python train.py --arch="vit" --model="sound classifier" --dataset="acted Russian speech (Dusha)" --train_examples=26041 --gain_aug_db=10 --noise_aug=0.01 --n_mels=64 --hop_length=320 --input="log_mel" --spec_augment=false --win_length=400 --targets=["emotion"] --num_classes=4 --norm="layernorm" --norm_position="pre" --activation="geglu" --head_dim=48 --fused_qkv=false --bias="none" --qk_norm=false --parallel_block=false --moe="top_k" --num_experts=8 --moe_every=1 --expert_mlp_ratio=1 --experts_per_token=2 --shared_expert=false --patch_size=[16, 4] --layers=6 --width=256 --positions="sincos" --pooling="mean" --register_tokens=8 --loss="cross_entropy" --residual_init="none" --optimizer="soap" --beta2=0.999 --lr=0.0021 --beta1=0.9 --shampoo_beta=0.999 --eps=1e-08 --precondition_frequency=25 --max_precond_dim=1024 --one_sided=false --adamw_lr_other_params=0.0012 --grad_clip=1.0 --steps=16700 --batch_size=64 --epochs=41.0 --lr_schedule="cosine" --final_lr_fraction=0 --warmup_steps=1670 --weight_decay=0.09 --adamw_weight_decay_other_params=0.01
Rows from block 3 of a small sound classifier, named by matrix and row number. Rows with one number within an expert belong to one neuron, the router's apart. Each number is 50 + 12 x the weight over its row's rms, rounded and kept within 0 to 99. All counts start at 0. After the name is the row's rms in percent of the matrix's.
Before each expert's rows are labels from the 100 clips, of 14976, where the router gives the expert most weight on average: "top examples" is what is common among them. Only what is clearly more common there than usual is listed. The data: acted Russian speech (Dusha).
# router: router (model.blocks.3.mlp.router.weight, 8x256, trained with AdamW), inputs 96-127
# gate: expert gate (model.blocks.3.mlp.gate, 8x256x256), inputs 96-127
# up: expert up (model.blocks.3.mlp.up, 8x256x256), inputs 96-127
# down: expert down (model.blocks.3.mlp.down, 8x256x256, transposed), outputs 96-127

# expert 7
top examples: emotion: sad
router.7 102:50 55 67 44 65 52 36 67 33 53 42 37 52 34 52 55 37 54 31 53 61 37 33 46 55 42 59 64 46 41 35 39
gate.0 126:45 67 70 42 55 57 43 55 52 53 52 55 56 55 29 54 40 41 32 35 54 56 47 53 67 51 54 37 47 28 30 33
up.0 118:44 45 31 68 34 36 51 54 51 54 44 36 47 52 54 55 56 54 59 55 49 45 50 49 35 51 60 53 53 64 69 61
down.0 120:60 59 30 38 64 43 38 40 60 60 41 38 67 48 52 62 54 53 62 37 41 61 24 54 43 29 53 59 29 42 58 62
gate.1 107:48 27 34 50 56 35 48 57 45 67 47 55 46 57 64 44 25 63 47 67 58 37 47 52 68 46 56 53 58 34 43 51
up.1 103:55 58 44 53 48 44 41 31 50 34 61 49 74 50 38 63 67 28 60 50 20 63 65 53 42 48 64 55 53 74 58 46
down.1 098:48 49 53 50 45 35 67 57 53 60 41 55 42 47 55 51 55 47 52 50 44 66 52 51 48 58 47 50 51 52 46 51
gate.2 079:48 65 57 68 50 52 64 44 60 45 32 52 63 60 66 33 55 33 53 32 58 24 42 44 42 48 52 51 31 48 48 49
up.2 085:46 48 74 59 51 34 55 58 58 53 62 45 69 42 51 41 46 31 68 47 44 48 76 54 67 49 34 46 59 51 68 56
down.2 075:54 45 52 30 35 63 33 56 43 51 59 42 48 33 49 37 54 59 62 43 48 54 54 28 50 52 64 47 51 49 66 52
gate.3 085:40 45 61 42 44 53 29 53 17 65 70 31 29 37 82 43 57 67 67 50 64 59 30 56 66 24 24 53 58 51 50 33
up.3 085:50 41 63 66 37 25 34 61 41 55 65 36 39 43 65 45 45 73 53 47 42 58 22 63 56 49 41 76 52 52 53 46
down.3 086:72 41 64 67 43 59 55 52 57 31 39 71 36 52 39 70 45 52 62 42 52 55 68 73 57 48 49 55 26 55 45 52
gate.4 097:48 57 37 73 25 42 53 78 48 39 66 57 25 62 54 45 45 56 53 43 80 72 58 76 65 63 65 46 55 43 52 42
up.4 096:40 48 61 43 67 45 54 25 35 44 38 46 63 50 44 54 52 44 33 70 27 59 44 41 43 40 30 61 52 52 53 37
down.4 095:60 43 48 49 38 53 56 48 54 28 42 39 63 41 46 55 39 50 50 57 17 60 32 45 31 69 53 30 73 35 54 40
gate.5 074:36 49 52 60 49 57 64 51 61 43 57 48 48 44 54 47 46 43 52 48 44 88 64 37 46 47 45 51 41 43 62 71
up.5 072:49 43 54 61 46 57 49 23 51 47 76 48 36 33 61 56 45 53 42 43 39 68 68 39 42 31 46 51 50 51 61 53
down.5 070:34 52 51 51 54 32 54 38 39 48 37 51 74 42 68 35 48 72 33 52 37 59 60 62 43 41 49 43 67 53 41 59
gate.6 086:54 56 64 57 48 29 65 55 33 62 68 42 47 41 56 66 45 46 52 62 63 75 37 44 23 11 70 38 45 55 34 26
up.6 088:51 60 68 64 62 58 44 32 59 64 42 64 53 54 52 41 31 68 56 49 36 45 55 46 54 52 46 59 48 46 53 56
down.6 082:56 49 53 58 46 52 39 39 32 59 61 36 64 67 52 46 50 34 48 40 52 45 75 62 63 43 46 40 47 54 60 35
gate.7 088:46 43 36 44 46 57 50 50 67 39 62 76 48 57 32 30 44 36 56 59 70 49 53 40 50 42 45 51 50 51 35 67
up.7 095:51 47 58 63 35 47 56 60 44 48 37 32 57 28 66 61 52 39 51 52 53 58 43 55 33 65 58 47 57 72 42 45
down.7 092:30 58 35 52 62 59 47 38 45 37 74 69 37 37 49 47 54 36 37 41 51 56 30 38 58 24 46 58 58 45 39 64
gate.8 117:37 63 62 42 55 30 51 46 61 61 60 56 45 46 39 57 57 55 52 49 45 47 56 44 55 54 48 53 62 43 43 43
up.8 120:66 20 43 76 47 78 56 51 49 56 46 47 46 55 67 42 45 41 46 56 55 39 45 69 39 44 62 47 42 54 61 27
down.8 119:43 65 55 80 61 54 60 30 73 59 57 37 40 43 61 43 42 42 56 80 73 34 42 36 56 62 47 65 65 60 31 58
gate.9 086:58 66 44 39 48 47 29 41 63 42 28 46 35 61 35 54 62 35 49 50 50 38 44 52 47 54 63 65 70 64 37 48
up.9 081:37 37 38 52 51 59 64 47 44 59 56 60 54 32 71 62 40 42 59 31 34 69 63 44 61 45 42 50 31 46 60 52
down.9 084:41 35 45 57 50 61 27 35 53 42 55 57 40 38 46 72 51 61 32 48 69 41 30 38 37 43 47 56 49 55 27 52
gate.10 099:48 58 70 54 48 49 38 47 56 65 47 64 18 31 46 59 44 64 38 61 39 49 52 20 44 45 48 49 37 48 62 80
up.10 109:62 33 65 43 62 41 61 47 54 62 63 78 40 34 46 42 48 58 57 58 34 69 65 47 19 38 22 47 44 51 43 61
down.10 104:59 49 42 64 45 60 54 52 62 26 38 56 51 52 50 48 54 62 50 37 54 77 75 52 45 40 36 42 45 85 67 30
gate.11 129:59 51 39 67 46 15 51 39 57 54 39 45 59 46 39 53 37 52 52 61 43 47 54 74 38 54 48 63 48 36 56 60
up.11 138:67 46 40 41 63 45 58 24 57 35 54 53 48 29 44 46 75 44 33 36 38 64 51 67 41 54 57 67 37 49 58 45
down.11 130:44 48 57 60 69 38 56 59 41 60 47 56 45 44 32 51 52 43 56 56 45 33 59 39 35 47 54 53 55 28 58 73
gate.12 074:35 52 75 52 36 47 68 50 57 67 42 71 37 44 58 59 39 49 58 46 46 58 66 58 41 71 39 66 53 45 64 60
up.12 067:37 38 59 47 31 58 58 56 58 54 49 63 35 53 69 64 32 54 67 34 43 52 67 47 46 66 50 55 52 57 48 82
down.12 074:52 64 53 53 46 30 63 45 51 55 58 52 40 57 38 49 49 35 45 45 86 74 41 42 50 66 44 65 56 22 61 43
gate.13 103:44 56 55 48 38 51 55 43 53 53 48 58 28 35 44 45 29 51 62 62 49 23 51 40 55 58 38 56 47 47 60 27
up.13 099:43 55 44 52 38 42 63 46 57 52 53 36 51 49 37 28 80 24 54 44 33 49 40 62 42 44 68 45 45 47 58 80
down.13 103:62 55 37 44 36 14 50 46 59 56 55 75 34 30 54 88 47 68 72 33 58 67 67 66 45 44 49 45 60 57 42 59
gate.14 072:54 61 55 48 56 53 59 49 55 37 52 42 59 55 50 54 46 47 62 41 52 63 54 69 43 53 49 58 45 76 53 48
up.14 088:62 44 72 65 35 46 48 50 36 55 47 62 69 55 42 52 51 36 40 32 60 44 36 65 54 45 35 67 55 45 26 67
down.14 083:46 67 52 63 60 44 41 58 56 51 52 36 39 30 40 53 59 62 49 57 32 68 57 64 50 45 41 59 65 48 56 58
gate.15 076:73 51 41 62 48 57 48 60 46 48 60 61 50 78 31 50 54 60 49 52 37 47 47 54 63 57 55 46 35 50 43 46
up.15 076:78 44 50 52 42 42 55 37 33 45 53 60 56 29 60 73 51 31 46 35 57 46 60 34 75 51 56 38 46 52 47 62
down.15 073:51 48 68 37 43 56 37 53 65 50 65 36 55 50 49 70 55 59 54 51 44 65 33 58 47 29 58 41 47 66 56 49
gate.16 099:47 65 74 67 22 55 43 67 44 62 69 59 32 68 52 39 50 61 65 55 38 53 31 55 56 52 49 61 40 30 57 54
up.16 099:50 55 32 51 57 37 65 46 39 55 23 36 50 66 41 42 51 66 53 26 56 50 49 68 53 45 53 27 48 55 49 62
down.16 087:45 38 64 38 43 51 40 46 51 45 51 50 51 50 46 41 35 42 58 44 48 48 54 45 59 44 63 69 52 56 26 52
gate.17 096:75 70 24 55 54 72 32 56 57 61 46 52 52 39 58 52 46 79 35 40 37 57 30 39 61 65 48 63 56 30 62 42
up.17 095:40 50 55 40 35 56 66 51 48 55 36 44 58 51 47 52 50 29 66 33 54 40 51 34 44 68 52 30 42 38 54 43
down.17 099:56 49 36 56 48 44 48 38 45 50 58 25 54 54 38 65 14 55 57 50 53 50 43 50 35 58 41 44 62 40 49 42
gate.18 086:31 50 50 72 47 38 29 44 64 54 61 31 73 71 37 67 41 31 61 39 55 51 35 53 63 44 67 63 46 60 54 61
up.18 089:43 62 59 61 42 28 36 41 64 54 54 33 80 64 43 74 54 51 59 40 52 51 37 39 63 30 62 68 49 51 47 65
down.18 093:47 51 34 24 44 57 47 42 54 67 58 52 44 52 53 38 50 62 68 42 58 48 42 54 38 57 44 53 43 55 45 60
gate.19 083:59 43 40 36 36 38 45 29 78 59 42 47 72 60 46 71 61 44 46 50 46 67 56 50 29 68 50 47 40 45 70 40
up.19 075:51 48 60 48 38 70 70 65 45 69 60 47 27 47 60 47 51 43 32 38 48 52 45 73 63 27 47 60 59 35 58 59
down.19 075:34 32 26 61 33 55 64 62 53 50 53 51 45 52 33 48 40 53 56 36 43 57 37 57 57 56 68 39 52 38 32 52

# expert 2
top examples: emotion: positive
router.2 089:44 37 56 47 40 82 50 52 47 37 29 54 37 49 53 21 44 51 43 42 39 42 42 59 36 49 43 40 54 36 42 42
gate.0 095:68 40 49 42 41 44 38 65 47 72 57 56 59 49 45 53 38 58 58 44 50 45 33 47 33 36 55 53 47 35 68 57
up.0 099:62 65 79 57 30 52 58 41 47 63 50 44 48 47 37 55 52 59 52 49 54 61 53 46 27 41 68 45 32 53 51 61
down.0 102:36 57 36 43 56 49 30 34 39 46 61 49 26 27 62 62 58 59 41 55 49 36 60 46 31 69 68 61 53 63 45 49
gate.1 119:44 44 46 64 59 45 41 41 44 54 48 71 84 43 43 47 73 49 44 50 57 38 43 44 68 50 50 39 47 47 61 28
up.1 126:43 53 49 40 55 51 39 63 39 61 54 33 15 63 56 25 52 43 54 47 36 47 64 40 44 64 43 66 57 25 54 68
down.1 122:47 36 64 45 51 54 43 39 54 58 40 63 38 65 76 67 49 42 47 67 43 57 68 57 47 44 37 66 63 36 50 42
gate.2 088:27 49 69 20 56 32 61 37 30 56 49 50 38 33 38 58 64 22 51 57 55 79 64 39 52 34 30 45 50 41 58 62
up.2 089:63 53 22 78 39 50 44 50 48 53 71 50 66 66 76 58 43 59 55 46 41 28 41 50 41 71 94 72 59 49 54 37
down.2 088:23 42 47 45 47 55 45 53 42 34 52 40 63 56 55 69 47 56 60 54 40 45 38 48 60 48 49 71 49 36 62 53
gate.3 100:63 38 67 61 48 48 59 49 51 40 37 50 57 47 47 39 60 64 55 52 57 25 30 39 57 60 62 39 70 64 73 56
up.3 093:57 41 32 37 63 55 47 64 39 63 48 55 50 69 67 45 41 44 67 37 38 44 59 61 48 71 46 66 46 46 26 48
down.3 094:50 48 41 52 45 53 63 63 40 85 40 53 73 51 40 54 45 54 56 76 49 45 54 44 50 21 53 66 29 53 43 63
gate.4 112:42 50 59 50 30 34 45 31 46 61 38 33 41 50 58 48 70 44 69 62 47 38 61 71 41 04 42 54 73 54 52 66
up.4 106:26 69 58 51 45 43 51 41 63 45 47 35 65 45 44 36 77 47 74 63 50 45 52 54 46 34 52 46 56 58 71 68
down.4 106:57 46 36 52 54 73 48 56 68 36 44 62 59 40 49 44 47 35 26 44 46 62 39 57 59 26 70 37 46 44 21 54
gate.5 084:44 50 37 52 39 27 67 43 54 38 52 45 58 48 48 30 49 51 57 47 35 45 51 51 51 55 53 39 52 49 30 82
up.5 082:39 60 51 56 42 57 39 43 60 52 44 52 61 52 79 58 41 63 48 47 45 52 64 59 39 44 49 40 46 39 68 59
down.5 083:42 54 22 58 74 70 62 52 61 54 49 64 55 59 37 43 40 70 53 43 66 28 67 31 37 48 51 47 49 43 63 52
gate.6 096:29 52 59 29 62 76 28 63 35 47 44 46 52 59 36 49 47 68 58 32 65 48 40 57 64 40 48 45 57 41 61 50
up.6 091:21 61 50 41 60 50 32 52 37 61 52 38 53 52 36 56 56 78 36 37 71 53 48 59 53 26 71 49 62 43 43 54
down.6 096:61 42 52 45 41 43 23 51 32 39 39 37 49 62 57 52 44 27 40 43 36 47 58 52 43 34 65 65 43 33 49 56
gate.7 088:48 53 43 49 46 60 37 53 38 50 54 51 56 83 62 46 40 49 58 46 47 47 49 67 69 68 44 59 56 59 62 63
up.7 097:69 69 52 63 56 37 40 59 51 52 58 43 29 55 62 70 49 57 53 36 49 65 59 54 59 42 41 35 53 52 44 40
down.7 093:35 37 52 44 28 48 42 44 77 56 42 46 59 65 50 38 75 41 44 48 31 46 27 53 46 41 54 48 31 39 59 45
gate.8 081:60 53 51 56 41 49 58 46 50 54 41 37 60 46 43 40 48 56 80 42 47 42 47 58 39 48 43 57 42 34 42 42
up.8 084:51 32 19 62 64 59 61 50 49 48 38 29 66 57 47 36 53 52 46 49 38 39 54 41 39 57 46 68 53 45 44 28
down.8 081:40 64 70 54 46 47 53 51 50 35 31 69 76 51 47 48 42 44 52 54 51 42 53 44 57 58 22 51 63 26 51 31
gate.9 111:56 47 67 41 26 41 68 63 53 48 66 58 33 41 46 46 53 38 70 52 82 64 34 52 48 26 32 41 40 38 35 60
up.9 098:73 59 40 41 51 45 37 32 50 53 49 50 60 65 48 67 45 54 55 52 28 37 70 28 51 76 54 45 47 36 54 35
down.9 107:56 70 58 61 57 51 35 47 70 59 54 34 52 37 43 69 56 64 47 23 60 66 31 55 55 23 56 45 57 55 47 53
gate.10 105:57 48 49 36 51 52 50 23 47 47 36 47 54 58 62 60 58 51 60 74 78 51 58 44 49 59 55 56 76 42 58 50
up.10 107:53 23 63 54 65 48 37 47 56 61 54 33 21 56 54 57 59 49 41 50 36 62 40 45 57 36 39 37 22 28 48 27
down.10 100:48 60 36 59 52 54 39 32 51 37 41 58 42 76 27 60 65 61 54 37 54 98 32 48 72 73 67 42 27 44 21 52
gate.11 111:50 43 61 42 43 34 63 49 57 34 42 56 32 38 24 39 47 39 29 56 45 40 40 36 58 59 50 43 59 38 22 67
up.11 111:45 59 57 48 56 33 60 44 52 50 45 49 57 23 24 45 38 33 43 59 51 39 38 26 66 57 43 40 42 57 23 58
down.11 116:28 56 54 34 46 58 43 56 47 47 45 55 73 47 35 52 56 47 59 47 73 48 39 52 59 46 52 59 59 58 91 61
gate.12 126:60 48 44 51 62 54 38 67 49 39 56 25 55 58 53 46 80 56 49 48 57 43 62 44 60 55 43 35 45 39 51 54
up.12 118:72 68 41 56 64 61 55 62 55 41 52 29 60 36 52 43 55 60 39 59 62 32 56 36 38 66 44 62 51 57 71 64
down.12 110:38 67 55 46 57 59 52 72 57 66 40 36 54 62 41 58 53 29 63 56 49 32 43 33 38 20 54 51 51 74 32 50
gate.13 128:36 57 37 57 59 56 70 50 37 28 28 43 35 43 44 30 58 37 73 50 48 65 63 61 52 59 49 31 34 57 40 53
up.13 131:56 42 51 47 56 47 75 73 44 64 26 46 51 45 51 70 63 61 67 49 36 38 36 33 41 38 45 43 61 60 40 44
down.13 124:53 51 45 67 24 48 26 61 58 60 41 45 66 72 63 38 56 70 57 60 62 35 57 46 43 42 55 44 43 36 35 46
gate.14 098:20 37 36 47 33 54 74 36 53 49 34 43 41 52 31 21 56 38 56 54 67 58 50 67 59 54 42 34 50 40 34 45
up.14 096:82 78 59 42 75 47 22 64 40 39 53 48 69 49 60 73 47 50 54 42 53 37 44 41 64 41 46 45 44 56 71 69
down.14 103:61 58 58 47 34 50 49 55 55 46 58 39 55 59 42 39 59 58 52 49 42 66 65 57 50 38 37 50 44 39 36 48
gate.15 084:50 54 60 44 47 67 76 53 49 37 44 53 52 61 50 58 25 55 50 57 40 39 40 41 46 72 65 68 73 42 52 52
up.15 086:50 27 58 53 39 73 49 26 58 38 26 75 27 43 59 56 27 51 50 38 42 78 45 78 53 39 52 48 50 54 35 27
down.15 083:53 37 48 48 58 44 43 40 59 40 38 41 54 54 58 32 43 51 46 32 47 54 44 49 53 46 46 65 55 41 46 33
gate.16 072:37 38 61 37 50 64 61 44 34 55 53 53 40 63 40 43 61 54 53 59 54 49 37 51 57 53 69 48 48 45 51 70
up.16 075:70 51 57 66 47 33 37 42 42 38 49 38 39 40 61 71 44 32 52 19 26 54 62 58 34 60 24 48 31 58 58 46
down.16 082:67 40 60 33 43 55 53 48 38 47 41 17 42 33 40 51 47 70 45 43 28 52 61 41 60 48 46 33 55 66 50 56
gate.17 096:43 51 42 64 70 38 59 56 46 54 41 71 36 50 80 54 55 44 48 40 42 39 44 51 56 49 51 48 50 56 73 34
up.17 094:49 41 38 50 49 53 62 77 59 36 56 51 24 43 35 68 50 59 55 41 64 65 37 46 33 39 42 58 49 45 50 53
down.17 091:45 75 48 66 52 55 45 41 33 49 30 53 57 63 71 57 46 55 31 41 57 45 56 41 54 48 49 35 40 77 50 57
gate.18 070:43 53 77 30 44 50 61 45 53 39 45 41 51 55 42 39 46 58 56 48 71 42 59 49 54 46 59 69 71 60 43 58
up.18 071:48 38 63 75 47 50 72 36 51 29 66 54 37 38 58 42 52 42 42 48 73 48 51 56 78 32 49 49 59 68 53 47
down.18 076:57 35 49 42 71 48 49 56 50 25 57 63 41 44 55 42 43 54 46 21 47 46 39 50 36 55 36 74 51 42 64 74
gate.19 107:67 59 52 36 56 50 63 45 50 67 36 56 37 39 54 52 34 60 29 59 30 49 46 72 55 40 37 48 59 53 66 47
up.19 118:30 43 52 73 63 60 52 47 29 39 58 36 42 41 50 42 66 58 81 42 59 44 64 47 28 59 65 52 43 32 38 48
down.19 110:53 42 50 45 53 50 76 52 48 50 45 57 42 64 58 62 56 47 56 59 31 37 48 38 55 35 39 61 32 67 54 38

# expert 0
top examples: emotion: neutral
router.0 079:80 61 60 59 44 65 46 69 50 38 57 53 58 20 56 62 47 40 38 63 57 58 40 53 56 64 60 35 55 22 45 49
gate.0 117:48 58 49 54 57 35 47 62 45 62 60 52 83 47 51 60 45 53 63 38 62 49 62 65 56 25 54 57 48 36 36 51
up.0 108:39 45 56 57 46 72 54 61 67 22 37 41 60 38 46 59 49 58 52 43 43 67 27 37 29 62 63 53 30 46 52 53
down.0 121:34 44 30 41 62 51 41 56 41 68 58 43 56 50 83 53 52 36 51 28 46 42 56 63 44 36 53 36 56 42 52 73
gate.1 089:44 52 53 50 30 55 57 54 56 45 46 83 39 43 57 42 50 66 60 57 48 46 59 58 67 45 67 40 68 61 47 56
up.1 092:47 64 42 51 37 46 25 55 64 53 41 63 46 52 55 62 56 44 63 58 48 52 43 53 58 45 56 65 59 53 36 49
down.1 099:67 39 44 42 32 43 37 47 41 41 46 50 44 48 56 51 33 54 54 53 54 57 43 70 33 47 39 47 49 42 57 49
gate.2 131:48 55 57 65 57 45 25 62 46 52 50 30 71 64 61 57 55 42 76 44 63 49 37 53 68 77 36 51 31 59 27 35
up.2 138:37 56 61 47 64 26 41 64 45 32 47 59 64 61 57 33 45 36 63 40 21 31 51 51 45 50 29 52 31 30 41 40
down.2 138:45 50 42 56 56 41 32 48 36 62 52 56 63 38 57 67 64 51 49 51 50 73 15 49 45 42 37 37 53 31 46 62
gate.3 078:50 32 59 44 29 80 50 34 37 39 50 63 61 55 58 64 52 47 57 64 28 58 34 48 40 37 46 66 47 25 47 53
up.3 081:71 49 48 48 41 40 79 28 45 48 53 73 32 48 49 63 49 81 63 53 60 64 53 54 64 62 75 40 45 57 68 52
down.3 081:66 34 63 33 28 49 83 52 63 41 51 34 39 41 59 40 36 63 71 41 55 48 57 60 59 51 44 47 37 61 55 47
gate.4 096:50 41 39 68 51 26 20 43 50 22 48 49 71 50 45 44 53 27 57 51 41 53 45 45 54 70 44 63 49 46 68 69
up.4 092:63 63 42 64 39 48 60 56 59 66 56 35 72 74 63 42 68 53 62 42 58 64 45 61 29 14 75 27 52 46 33 50
down.4 085:59 47 42 40 61 45 50 45 43 41 59 56 43 58 46 53 60 57 50 56 64 40 56 67 80 34 59 46 60 53 29 48
gate.5 128:35 43 42 45 52 32 41 74 42 37 71 44 50 55 62 56 41 48 71 44 49 40 38 45 49 61 52 42 72 49 62 61
up.5 133:62 42 43 59 45 75 54 39 60 53 41 54 59 49 51 34 47 40 31 52 57 56 71 47 46 46 53 52 19 45 31 47
down.5 146:18 51 45 41 66 39 47 67 58 48 42 54 51 70 53 40 57 42 71 55 31 46 51 48 57 39 43 32 44 61 29 57
gate.6 114:44 35 68 66 33 72 40 49 44 67 61 39 43 59 52 46 47 50 61 47 56 42 60 37 38 51 37 47 38 45 53 49
up.6 105:74 48 48 32 43 38 61 44 55 31 49 43 51 35 57 46 50 40 42 59 59 64 31 62 51 55 79 49 48 41 58 50
down.6 108:39 59 59 50 29 29 59 30 55 33 54 64 51 54 68 46 42 71 42 41 22 58 51 17 51 42 49 54 39 44 43 48
gate.7 089:44 41 48 53 31 57 51 59 52 71 35 45 69 44 41 50 65 47 32 33 66 29 49 46 58 46 48 65 45 47 48 56
up.7 090:62 47 37 41 61 49 51 55 38 56 41 78 47 29 33 30 61 57 40 48 45 48 46 57 39 49 48 38 42 49 38 35
down.7 093:33 31 27 42 39 43 52 65 45 36 51 39 75 42 27 51 61 33 54 37 30 63 48 49 52 65 62 52 50 36 48 43
gate.8 102:42 50 57 62 36 59 63 66 32 46 57 55 49 56 60 60 48 51 63 38 49 37 27 50 62 41 28 36 41 56 66 55
up.8 097:50 29 54 56 54 52 42 39 67 56 52 44 59 37 44 49 58 59 42 53 34 58 54 49 39 38 65 55 58 43 38 64
down.8 100:65 50 42 63 52 50 66 54 57 47 52 54 66 71 38 44 43 44 61 34 31 44 55 29 49 47 37 38 71 66 35 57
gate.9 087:41 41 39 39 27 46 40 34 60 54 42 59 64 48 61 59 73 34 74 44 47 58 54 52 32 50 46 51 61 35 60 47
up.9 086:27 54 56 23 62 59 43 49 42 50 36 46 61 94 50 33 45 76 45 79 59 59 54 70 40 52 58 54 47 53 83 55
down.9 080:54 45 51 50 42 59 51 59 38 36 50 43 58 65 49 32 42 61 46 53 66 64 60 47 48 53 64 56 44 51 60 57
gate.10 122:63 64 39 66 73 40 51 46 65 37 38 29 47 49 58 72 51 46 59 34 40 28 47 48 46 57 41 68 44 51 43 42
up.10 135:45 57 49 69 50 22 59 45 61 41 40 23 56 50 57 56 47 58 73 45 41 38 44 46 42 57 34 47 46 41 42 45
down.10 126:34 50 56 50 70 57 58 62 50 44 61 57 57 36 46 58 44 50 67 19 70 73 57 59 54 65 28 60 40 40 65 36
gate.11 069:48 40 40 42 65 53 77 54 29 46 48 43 41 37 37 37 53 68 36 50 76 69 51 48 41 47 47 68 50 44 58 33
up.11 067:43 40 80 52 72 53 66 72 52 51 77 74 49 14 42 49 41 49 64 54 52 43 61 44 44 41 56 69 41 62 46 36
down.11 068:56 71 49 40 66 34 41 45 37 42 40 47 39 47 59 40 65 48 60 64 43 49 60 40 54 66 63 47 46 35 54 65
gate.12 087:42 38 25 48 43 65 73 50 67 50 63 54 40 60 40 63 37 44 53 38 51 28 38 29 38 48 46 49 57 42 51 39
up.12 089:56 40 37 45 33 23 30 37 47 46 64 61 53 44 50 43 57 34 63 62 45 50 32 61 37 53 47 51 33 52 43 31
down.12 083:33 63 53 68 50 58 52 57 51 49 42 59 46 50 32 52 50 53 67 55 47 56 63 48 61 48 55 62 44 49 76 58
gate.13 125:60 41 52 51 39 88 77 28 51 55 35 45 57 74 41 96 46 54 40 60 61 32 45 58 48 62 49 35 46 42 56 61
up.13 124:43 58 41 46 54 24 19 69 48 42 70 55 52 25 71 06 54 49 55 44 38 71 60 40 50 52 50 57 51 58 46 49
down.13 117:36 61 85 38 40 56 50 26 37 52 61 61 53 43 39 52 54 64 26 67 52 43 47 61 55 30 53 43 42 38 45 29
gate.14 112:44 41 42 61 33 51 75 73 32 41 41 48 32 21 34 54 60 60 26 59 46 47 43 52 55 35 40 52 59 70 38 41
up.14 109:52 62 44 29 55 53 69 50 56 56 48 47 50 52 57 40 62 43 73 45 49 58 28 56 50 44 59 33 48 47 64 69
down.14 108:48 75 39 49 57 46 59 61 56 54 51 69 60 59 58 64 46 41 49 57 63 60 46 50 52 47 42 29 45 51 23 53
gate.15 128:68 62 45 54 39 41 29 57 74 40 50 43 70 68 44 55 65 33 72 69 61 55 39 42 67 48 44 44 42 57 43 51
up.15 127:70 68 57 52 32 45 22 69 53 33 29 37 71 63 45 58 66 53 58 52 52 50 49 40 54 38 39 53 38 52 48 38
down.15 128:39 43 46 48 43 64 63 48 44 45 32 47 48 30 42 69 56 59 57 40 24 47 51 49 57 44 47 63 45 50 64 56
gate.16 078:66 42 31 38 44 50 55 57 32 23 25 37 49 61 54 66 42 45 66 53 61 63 46 53 34 45 46 46 46 59 44 56
up.16 080:67 67 51 59 49 47 69 48 49 37 42 45 54 67 76 49 55 51 32 48 48 42 58 60 31 35 60 51 53 62 37 45
down.16 078:37 26 41 44 63 39 46 58 67 42 48 54 51 44 27 26 41 85 41 39 58 57 57 31 46 51 39 52 40 64 47 32
gate.17 081:42 31 36 47 56 40 49 64 53 75 28 63 59 65 35 49 43 60 73 60 56 45 34 43 41 39 53 77 53 49 57 65
up.17 080:49 76 38 42 60 85 32 51 42 47 57 62 33 63 59 37 61 44 35 59 41 71 38 48 46 66 68 57 43 72 49 60
down.17 079:48 42 44 58 61 55 61 64 53 41 64 47 58 39 15 46 47 50 57 46 46 53 56 53 53 78 54 40 70 63 35 51
gate.18 089:47 22 39 45 60 56 49 44 31 44 47 44 58 49 56 56 77 51 47 34 76 65 55 60 31 53 30 58 62 53 57 58
up.18 088:58 50 62 43 43 23 56 47 37 47 52 53 36 53 29 42 41 42 58 53 39 59 34 38 67 37 81 63 56 56 50 58
down.18 091:41 49 59 57 45 43 61 58 46 49 39 37 62 77 35 45 38 46 46 56 32 82 47 50 32 77 48 21 59 46 52 37
gate.19 078:56 25 33 59 56 39 47 45 53 56 50 46 58 48 50 34 62 67 48 55 46 33 58 50 67 51 50 49 37 56 32 60
up.19 077:42 39 36 37 47 41 62 43 69 58 54 40 65 51 49 50 59 41 67 54 40 41 42 57 43 47 19 42 46 50 45 46
down.19 078:42 47 33 49 40 43 37 60 47 44 61 51 40 46 50 55 61 58 61 52 34 57 35 57 57 46 35 62 54 36 38 55